config.toml
arch = "nf_resnet"
model = "sound classifier"
dataset = "synthesized solo parts of chorales (CocoChorales)"
train_examples = 39062
gain_aug_db = 6
n_mels = 64
hop_length = 320
input = "log_mel"
spec_augment = false
win_length = 512
targets = ["instrument"]
num_classes = 13
norm = "none_scaled_ws"
hidden_act = "relu"
drop_path = 0.2
depths = [2, 5, 5]
kernel_size = 3
stem = "single"
avg_pool_shortcut = true
widths = [48, 96, 192]
residual_scale = 0.1
mixing = "cutmix"
label_smoothing = 0.1
loss = "cross_entropy"
init = "torch_default"
residual_init = "zero_last"
optimizer = "nadamw"
learning_rate = 0.0022
beta1 = 0.9
beta2 = 0.98
eps = 1e-08
max_grad_norm = 1.0
max_steps = 30500
batch_size = 192
epochs = 149.9
lr_schedule = "linear"
final_lr_fraction = 0.1
warmup_steps = 910
weight_decay = 0.02
Rows from block 4 of a small sound classifier, named by matrix and row number. Rows with one number belong to one channel. Each number is 500 + 50 x the weight over its row's rms, rounded and kept within 0 to 999. All counts start at 0. Numbers have three digits each.
After each channel's rows are labels from the 100 clips, of 14976, where the channel reaches its highest value: "responds to" is what is common among them; "lies over" is the class under the peak. Only what is clearly more common there than usual is listed. The data: synthesized solo parts of chorales (CocoChorales).
# convs0: first 3x3 conv (model.blocks.4.convs.0.weight, 96x96x3x3, standardized in use, each kernel summed), inputs 0-47
# convs1: second 3x3 conv (model.blocks.4.convs.1.weight, 96x96x3x3, standardized in use, transposed, each kernel summed), outputs 0-47

convs0.75:534488460420541509488435513568535524521476500587513529469554564619584531453505550490529558490466504504458460472567473478558448545442390540459470
convs1.75:493498477469614529571384467432527499373529550570487503546553516535550531637506496513515491499493516525429480498524451473597414465463506545525536
responds to: flute; note A5; note G5; note A#5
lies over: A5; A#5

convs0.15:509433494464493504554546414589566538526539506546434508491550495487542607567476473526519470592545455463466542505465453526527508392557517571490472
convs1.15:535469477450579464433471475478507570519590522471413512476387446491516587501452579502576550583405511515593479474472516459528498442506488556511513
responds to: note A4; violin; note A#4
lies over: A4

convs0.81:535456560622481495553538466538474524533523488522478585578464565544505582578424563447550513472468494441525516484407423475439456457532506559520461
convs1.81:480364500579454465416502555492406566472609537499484498562509526553443555463509532447438462531531434427534504598458500513488489553575487501428511
responds to: viola; note C5; violin; note A4
lies over: C5

convs0.33:510521522499534515527470492559533438593491581545328566422531578501498481559524537523542527487486476593513508406560485517570493522542497519419516
convs1.33:456526503493510522505522565542510574556416514429455516447515601442365408492491547513531417553518429506558489475471532581492412566531528439537483
responds to: viola; note F4; note E4
lies over: F4

convs0.64:554443470604483553475505547512543535558477517497558484499493485449573449524559468496515478533445575564571554428483562537549450499489482541496466
convs1.64:554421451565455499529473462526538374444573520519553474580527444502470552405500498499615490562512515489489498560474461478504595586568462439468482
responds to: tuba; note G3
lies over: G3

convs0.61:508462478479553497510498461607497453437526514414501628517490487587476574536434477551599557518430509506518433488502492521486412605412519483521515
convs1.61:563520555478484504511530573465573512476513506450497509484520517503571525425476519459557556490480414572479570472547588554451481498570528629540552
responds to: flute; note F#5; tuba
lies over: F#5

convs0.89:473434520528498419547540532560537524486646461526477512507533563542427540561551540513387467491435616489493484517560485600507574450508541488509529
convs1.89:463414493583494586482529512511444437445553459537559508505497510477560443520563524531643462418438553433474506575483467463503529510549510456550512
responds to: viola; note D#4; note F4
lies over: D#4

convs0.22:513458394452490488480446556571558507554489582530530511460489521543545512498588477527519406498480484585522519434532560603424412449515440528466525
convs1.22:584467493454498485476441515404514427575511595525580410486552453522544524480485453547556576561458504563495390583490436419534569529482533432470452
responds to: violin; note C#5; note G5; flute
lies over: C#5

convs0.18:578525518390472506512505466442465525515536583548467578471604553502437534416542511461502495520435434557453440556552477468403590594528462451505459
convs1.18:519550434499510483475371489452484521517505537529462441488436423592511432508586359540489490470472529508547480524413484397436616388483527471492454
responds to: clarinet; note D#4
lies over: D#4

convs0.34:498373492541431457441491509637557425534547501477508447481421538499422512614527513510575500525523547495550475389496488565536475509454452468536523
convs1.34:492451473472445449407457567607467448505452532496422482390519534445432509563492462514431511384480467489518470592476524528447503503577529397564493
responds to: violin; note A#4
lies over: A#4

convs0.45:471494473414515406506593391543612520506566598544459517451510502524448601567521533554507413573532494549472466487464396543469534415526432561546591
convs1.45:514429482436434431508456465495533573503454480438486579467461465412541508504441508510434506440462489535514524488587417553554555455554376488477537
responds to: clarinet; note A#4; note C4; oboe
lies over: C4

convs0.36:472520515546528442501517513461589426591545520589467517545491545600460584540509595494493554462458509535582546539523505530559501519486482536577511
convs1.36:479545533520562517639545549489514480491547402541525535619420496468454486577586509544501512510445582535579565485587479529546548517465488503510446
responds to: clarinet; note D4; note D#4; note E4
lies over: D4; D#4

convs0.41:503512491502465551456473448592461476406554508583462540502495468540491527522498464499491518450563440520483505489385452578542435464491464515449444
convs1.41:486549526430525521509580472472471578651441385487501505517520530538467481514384452412408535463449552537415498456544500428476532500510434568583510
responds to: viola; note D#4; bassoon
lies over: D#4

convs0.83:445466440606478564472495497597535520528532490580473526411464552613440479597520461496586590443532485434545400459418560566465523531477589506463527
convs1.83:442501536519479509449588602557503474529536500467533523473605515352458445485481502425497482495454426492560443530569467574433465533429447430461564
responds to: note E3; bassoon; tuba
lies over: E3

convs0.2:539452479494500447429495515571503504541479510534533529403454492509535476506531404578583481454513466511565474478490486452446371619515466488488449
convs1.2:574536544536521442511448550510563407464434428534467490491508489519564495482515461427588474418524445529461500483509518514446483453511504563563477
responds to: horn; note A#4
lies over: A#4

convs0.74:517454496512497445467524485513521427581487538500604431492459493579479486536494531559478419623525511562527559495490461545459459576498495562355481
convs1.74:509583540437500597554480466530481535465496542507520563544443530512419565509486496473475434482541449501532552469530465508546421528495485535519482
responds to: note A5; note G3; bassoon; flute
lies over: A5; G3

convs0.35:503488491460538504459504432550495479582569587523530470494432610449468478549567488512447583607608549536583469510455552498555530518445555505403484
convs1.35:476563600465567424482459527544392580509531541446455564558449485534393597596498512508464517447473527502508572432474552558500503494480543534581508
responds to: bassoon; note D#4; note G3; cello
lies over: G3; D#4

convs0.95:541543546492488568594449490475503445613543535501454606487534536430530512570564507489520547560554464534483435455446534560445532565478492506481478
convs1.95:471470511468471495510540543497496518482532508515479443451482518414462464489518557405511412569466396478612451433529445523476450570547534487442532
responds to: viola; note F4; note D#4; note E4
lies over: F4

convs0.17:469420591490534400490544458529485507505594576500496413490477549501504494593497573526436508469471564458533476522525516594506544414530405473552531
convs1.17:463411506560432511532456473507486449489545430526464494475470503468528451550537557440534585361503505425477476609481507440480544554488494422473517
responds to: note B4; note D5; clarinet
lies over: B4

convs0.16:501485430540567441470431494584621451492550405555421475467461553524461565567495487560559553435566525554489485332477478595505421500505490594514545
convs1.16:444458451544547459478443461563466549547377480478482501453500535524526432501490479511514402465468461514537440617474470432473541443493524468515441
responds to: note A#4; oboe; note C5
lies over: A#4

convs0.31:504571472480479525460513510463587556587410525541479548397572435521573545492501477501523518521530471581494393477474575503438498464553422511410550
convs1.31:602532533548517599454541494427499483496586614581557501536475543523520477602458517527436552559530489505459486439546432475495493490522503424490538
responds to: clarinet; note C4; note D#5; note B3
lies over: C4; D#5

convs0.4:521513463573512429561486631555485504503579430504502496492532593476469575514474515544444532455492542566417521488547575549426466453499476564465488
convs1.4:554481590506462504483457477464484563567436427406459505554483640493395522591508464533420480476473517501471542470487466575489488450492495544515520
responds to: oboe; note C5
lies over: C5

convs0.67:484467505552472454494509522506468525555547496551482505509554487480447571570490557505368533449512526465423533570551423536505596394502435519555579
convs1.67:433508523535505509441492583436495479474496530528518496441473557504467418564498498449562414457464496492417503493541594485463497515420532512453521
responds to: flute; note C5; note D5; note D#5
lies over: C5

convs0.32:621469502550487514509480478594456536479589489573539498510480576518459515610498496462490546537472536461442462469421489587489528406627515505481536
convs1.32:488501516424539484487502509460569616545455482505486489401524446479453389520470433488499520457560464407458429508462472524409470489412512474498556
responds to: viola; note F4; note D#4
lies over: F4

convs0.24:470429505525477522486413657530501485471510397446479570466513503544480440493579533451510561465480601565540467450453513591513442515529489482508516
convs1.24:478477481468496604518458394508472520545449431470493524448506581559507410530541446564528522504462564519501440553466430545521441437524456382450458
responds to: clarinet; note F4
lies over: F4

convs0.68:547521529430551488498521513512479510567635503585321531422540467491444549553491488455528544500455377522490497484455536501458517444550495546429539
convs1.68:475424480525490488412454519499443523531551501406469455494458577485446476480520555548420508586441457424542479525412500587425477562520517461526545
responds to: horn; bassoon; note A#4; note D4
lies over: A#4

convs0.12:498430513556561583389506567484572561524477467455500469507487437512504474559517479421546566504601515519472486411411527570576454513459524491471498
convs1.12:533607436516523404548481457545558414505536554476554532528578504428484596466515529544478431560482504560483458574469483510540494508588545445460499
responds to: tuba; note G3; note G#3; note A3
lies over: G3; G#3