A small sound classifier, trained from scratch.
Model: activation relu, depths [2, 5, 5].
Training: nadamw at rate 0.0022, 30500 steps, batches of 192, held-out accuracy 100%.
Data: trained on synthesized solo parts of chorales (CocoChorales), 39062 training examples.
Rows from block 5 of a small sound classifier, named by matrix and row number. Rows with one number belong to one channel. Each number is 500 + 40 x the weight over its row's rms, rounded and kept within 0 to 999. All counts start at 0. Numbers have three digits each.
After each channel's rows are labels from the 100 clips, of 14976, where the channel reaches its highest value: "strongest on" is what is common among them. Only what is clearly more common there than usual is listed. The data: synthesized solo parts of chorales (CocoChorales). In brackets: how many of the 100, against the usual share in percent.
# convs0: first 3x3 conv (model.blocks.5.convs.0.weight, 96x96x3x3, standardized in use, each kernel summed), inputs 0-95
# convs1: second 3x3 conv (model.blocks.5.convs.1.weight, 96x96x3x3, standardized in use, transposed, each kernel summed), outputs 0-95

convs0.67:533540501510475494515477428516501469517536581562511548475540580563516483492457475489476603451473559537500498399527510585501436509494478540496589485491532542510463482462521538448465460414503544499539529495575474594502530495553506504515462483483503500543513475439514531449478526448526481494
convs1.67:473414499513503568487526508439492470486448514514478488494504514433566462531543536502490519475524498499525494525529500573479565492528559465458488423405573538481541520428533506474501491484495439511499463545454519443485428504461474510584471446446435554539469509476522545443449472427508525561
strongest on: violin (78 vs 13.7); note G5 (43 vs 6.4); note A5 (34 vs 2.3); note F#5 (32 vs 7.4)

convs0.30:528539414608432461464456532540489519512486551471607481572492527579541517498508469500544485541509537529510456419525497589473515537506435498480510488440550514481538446507541476520516490440503556495485539517482531487493493438465558502510433449504483485504481429471547473506513433439514508482
convs1.30:474536531534528504510512490541504478506481466518433441431425514548486489454483481474436492514482555464478516480588466448536552551546554473476495499562543536526442534536440572466497456481549467522464525573491491451530541460466583475559543452495504490551430572498535554468434499453511495506
strongest on: trumpet (71 vs 8.2); note C5 (33 vs 10.1); note C#5 (26 vs 9.8)

convs0.83:552505454485516563463525554527502564557496573441518511479474500493544504509552480485513516558512513515550518419490537550525477498518447537475436448519498536495479475496421517529516494466481468522471457432496550498422586468491481472481492559577524463553532499546569487445497487564448464391
convs1.83:542549508460543524490527524445555619441535441465539442506454531513500536619510493442553486565532510483505525549492459443503478541565508451459463510517523519506439502483495532533478480464425503490487456471506479550525492474527528450538561564507478535500480502568511481460535455514516447415
strongest on: tuba (52 vs 8.6); note C#4 (39 vs 12.2); note C4 (29 vs 10.8); note A#3 (28 vs 10.4)

convs0.82:504475496553552533512495549520540485566514517539468545537517594526529459547497481516554515450504479524493464486464452508508503531465460404492499470472429569522487478458440492518475546501516561540458538543576494502459504424543576466485462538521477550534546501450491549566444430495571480437
convs1.82:466474525517523409512510465505489512593466463462502530501555560513569503493480522455500466486533450580424465477405503564517549506449535460539501545432473483482534463476567565517488500463481516559519489484503506396421442509461429482476483473482533513547484550462507510572484525491498519530
strongest on: horn (42 vs 6.6); clarinet (27 vs 9.2)

convs0.46:493491492425507444510484489508544482553569609530439484442535526496484572569538463532538425527550496511535463422528531502471481496538408549532521467474475610485467522491487535532523492514491553534508534501452519520476548505445540475465467521481464486544550575462506432516545468475533516478
convs1.46:445483504510578488466509508525523498505480453481491507477523514454439533455417560542464588566475473452457515480554402474423510552573487532552496496491507525523530456495518536490446488521488463520499499524521486520554553571543558507536519454511557540458449433470471542540480565491584475465
strongest on: oboe (68 vs 7.3); note D5 (66 vs 8.3); note C5 (41 vs 10.1)

convs0.51:497472533577505542463503512517492433544481497569549530516543461561511450556519538411511501530590480455478545473465492522506541535460513520485459494453423546484496554532511505580507504466432504540488496503533522500459418484504523510364538522497543528488532418538505515497544500543546502446
convs1.51:513494491528491439518485461527426452455468498508404435438497468552463485522451516450458544509567468482465493410522551533471505521533486519472541480568479520448449481461475442407496487445508505514432504505529547507550491463556427484430542500451582484526565479519510466530467559508496505517
strongest on: oboe (37 vs 7.3); note C5 (33 vs 10.1)

convs0.49:480532566473483467490512535493467558527539494468455495473498582531571549464479520527520579451528524518461456501475496542498566534585481465496583484497501453554463529498580452487554461493491538516440486553478541476542407430425496505491493502566539524527469507494495560514467505410513444473
convs1.49:483532516560540515564514558437554536506505546478536439472507607473535512539501515481482523558466463504496511532492510513505485531603537458510483519536523556491524527467504579496502515472491414469533490575467452418497532446551458461519462530545510494461483505515528474464544482460542497368
strongest on: horn (49 vs 6.6); note A#4 (41 vs 10.5)

convs0.29:511424518504520553505453579613541455561497444550451552502479520517493481555475532480525559485555492499472520429488572579473494472506586465457471455474438481518518512473471425513444481463509545569521485520475546473501519485461473568469465473516555484522552544489558460539528470515487495468
convs1.29:555477599456429526484492504498502478552509530543573499595438561464529500531546472518545477496454504484565596605445493513498507545509444446483447569476533561494500530492501572477517514495472488493491437461502562508496546498512486469458510510448476516474484482520506500573507435572481501524
strongest on: tuba (41 vs 8.6); note E4 (29 vs 9)

convs0.8:530531531625464441522508547530466510514560554511503554595517546462541549598481549531434460522453561503460466486462453534529490480502469478504483500475433563505514514506445491486550509470504562492472512549511490501458514506481519409503443461467504527509501466439455543493564515524573538496
convs1.8:485438469580563435480614494515414506464406530494459466489473548499503436492517500466489469428521533494425496532506585517435564565425502482475540467471493516488495473458511551498430462487455431500503480519493542471458503513504472533478521488446507422534530509502517468545447515491518506514
strongest on: clarinet (34 vs 9.2)

convs0.15:569422503528497498535549430550502479490560513517464545561535525526463555523423534466553488506550529471494519501461451567442521414516468561520462508520452513473506500467497454504452529553474531440470470490533461575548524519510485521470574522522500503479528496401553494514520497507428533406
convs1.15:453464442581507469537517503518460485435529471530502529488501521575597511477530552465419437484495478548493520466484486534519531498487544512474483453556562456478448542497422544453528502471587454503481463479489519503493487481495489448508486474470555446516547552493533612481535537528439562559
strongest on: viola (34 vs 8.7); note B4 (31 vs 9.3)

convs0.63:501471537482510422501531510542551497556557550517419503410471513466540604546487520548530456513483441458550533502496525503446548485514442531527454478498484572504502541482509484510473478461567514519515494528471484543459498463517493511447501572522560491469541551524453427527551408460510537421
convs1.63:466425546532533509432527550468522466495494521486488546510538473507464515558552505573482540530420478508542520481486436493506457500472379555442477541499530479548535442479447484501477489456517526506521452465530412552509559539462519547537500439512557497406501457499504524524497551502564565496
strongest on: oboe (57 vs 7.3)

convs0.78:559542476489415446489446516541559485475509480560468536505580580585457508527547518547480546393498539519474490449525506581558441478515529549491493429538460488493480441502534484564486467457494538522474506449569551499507531451480508497466523527452532489550535501471551485558542531520517491505
convs1.78:507504538468444467425518512468498563502536539508495537540417587459492503545541515542523494554454436494560555583526490504533548490553480446496468546516480577512457513494562597538513511511462439520535439537518485417488481479501525528502516508536493561476488478522449519580472483413518503520
strongest on: tuba (50 vs 8.6); note G3 (43 vs 6.4); note G#3 (36 vs 8.2); note F#3 (33 vs 4.9)

convs0.90:499523505394492501505431459486485553599550483460508547476518558559458503531444554516491512464518510546462380490484476511492482537502505515472564524452524510536476497450524518492474554378477485465520562498523464476504554436502534547513487569554532512519525439493550509483456544506472553520
convs1.90:490479506420566514509461500490468543436563497475520524534548464501451490516523551502523502550487558522529515464477418474518488501500431477462555432469489557487497494461544513547520447541443526508524499423532510595502462418492506392484614507556479505530454461516525487486503443453499484527
strongest on: horn (31 vs 6.6); note E4 (31 vs 9); viola (28 vs 8.7)

convs0.35:577478500535493519444508492568504478547504476555437529544534523586500583545482527461473572441531569489536448491457472584480493507483470529463486479489516576548514469474457503560480497448548612518430524514532543533477454522491549529467543504477528471488490456476529470516535503467468439440
convs1.35:512478521538473518544535481488468504470474449492541468484441536469497417532533523522474416444508469541596534524539530558516526499446559471448557540509532486461475550516491492512504490552477458506473531579560559422495517441493481502495536520436525441476553570534479452527506421447433501554
strongest on: tuba (47 vs 8.6); viola (47 vs 8.7); note C#4 (36 vs 12.2); note G3 (28 vs 6.4)

convs0.89:575458549502496511483527511504409482454548535441506498415520508542476482527493519520423505572394512549479501576530490544490513502532460477493460506478451528498569532557498379498517505511515530579502538495551497570474561474501491539475448490508548452482540541527459523512531471495525475427
convs1.89:502531497466459529556440470461474481504442479600575451577550531523521482477531418470530470524469561510500499544451539461464471494474532477536480519469498481524537482503528527506459467531509552429519476458482457513485441507453482443456555499533424520562453502437560437485577449506462440532
strongest on: tuba (63 vs 8.6); note F3 (28 vs 3.7)

convs0.66:496503536563440485462582511501480518532505533533527483496556459543538592506523486472494490561497447549511481527473508520430553525517464523390563516481467482510568502591504454509486417528556465467487532579466497511503434432493464535492562473510504566466436474456458521536518506485478457473
convs1.66:404463414582540560490550542428541514484474512447462503449564491489463539496469540540442469514497460518483535500546508568513538550506497520456501451567505535462488510462467488537522570466535481493466557555504430505521538432463562470524439469476510456419466491486516503479525544506541559474
strongest on: oboe (27 vs 7.3)

convs0.34:583506507434482514528409503511545456507535543538488491514450545578525485450551483544498452436552564524495437465563507522514482516448483463436497517517440499549494483492520597525458522502522514474513498473550448516475585536558528465504539495461497447468515539463503490425505594535545542488
convs1.34:485425517554608564559483563504541549469478491529498485480543543524489511503518480438442504540515506517473511570445454522487485466506441486455515387489552510512521546494439542525501493489475515434470491497511449476518474454523479504546517516504504488484526510501490543382545439514440524389
strongest on: trumpet (39 vs 8.2); note F5 (27 vs 8.2)

convs0.36:547535489524528500472543495534470464412512494551536549472533520582487461531470489502555502459493533442555456474437466534490407525551499558523507557485472508486490565513469436477516544424485556463485512558500517546547501493468445508548570496562488577464518495532462481519524427524492508397
convs1.36:430403422528530494538500527490518457567484577486525546467540544536519508506479536496402582464456442586458479526514453544453527522519440519500516467488463529547529515515504523545503511463545531528470462445480432505497506481460551517437468459482552500429466481510432524500513504498522581524
strongest on: violin (48 vs 13.7)

convs0.10:574375502469518539485471442587581502540533525510449519520523488518488553502485513472493548544570513408484499519424490539540521461510511483521503530486390550557485530489536464522450510487474549503486482441497515537503526496513450524442473549537553494445536525453497494482511493519494535399
convs1.10:563429533544476464549431505510500449455462481536531456525590473580553447530522457423528519480455533476459531476454540465448506517478512542522442475549537500566461478552477525464495506476510575511475480450482551548483463498545471562441475537492545490503591539446477491503507498527423532518
strongest on: oboe (97 vs 7.3); note C5 (46 vs 10.1); note G#4 (34 vs 9); note A#4 (32 vs 10.5)

convs0.44:536553510463503511387479458505517475525559479564537449512475560565467466504528478473484499535555491528506515450452515526483516593513504460449514493522438496462560554514576530496473514474457517497516555482528484577484460451477430513501488466512493525462406477527484506625431540533508469486
convs1.44:501533439470482490447482509420457500516418531471534596466574525464537574521496516511503464527533434542491511450475524537529568497509456568511460450511439546500536522481475509555522528482481509462501461478558417551461515538450520536545486498497545543439530433450474474559465580481460506488
strongest on: tuba (75 vs 8.6); note G3 (47 vs 6.4); note F#3 (40 vs 4.9); note F3 (33 vs 3.7)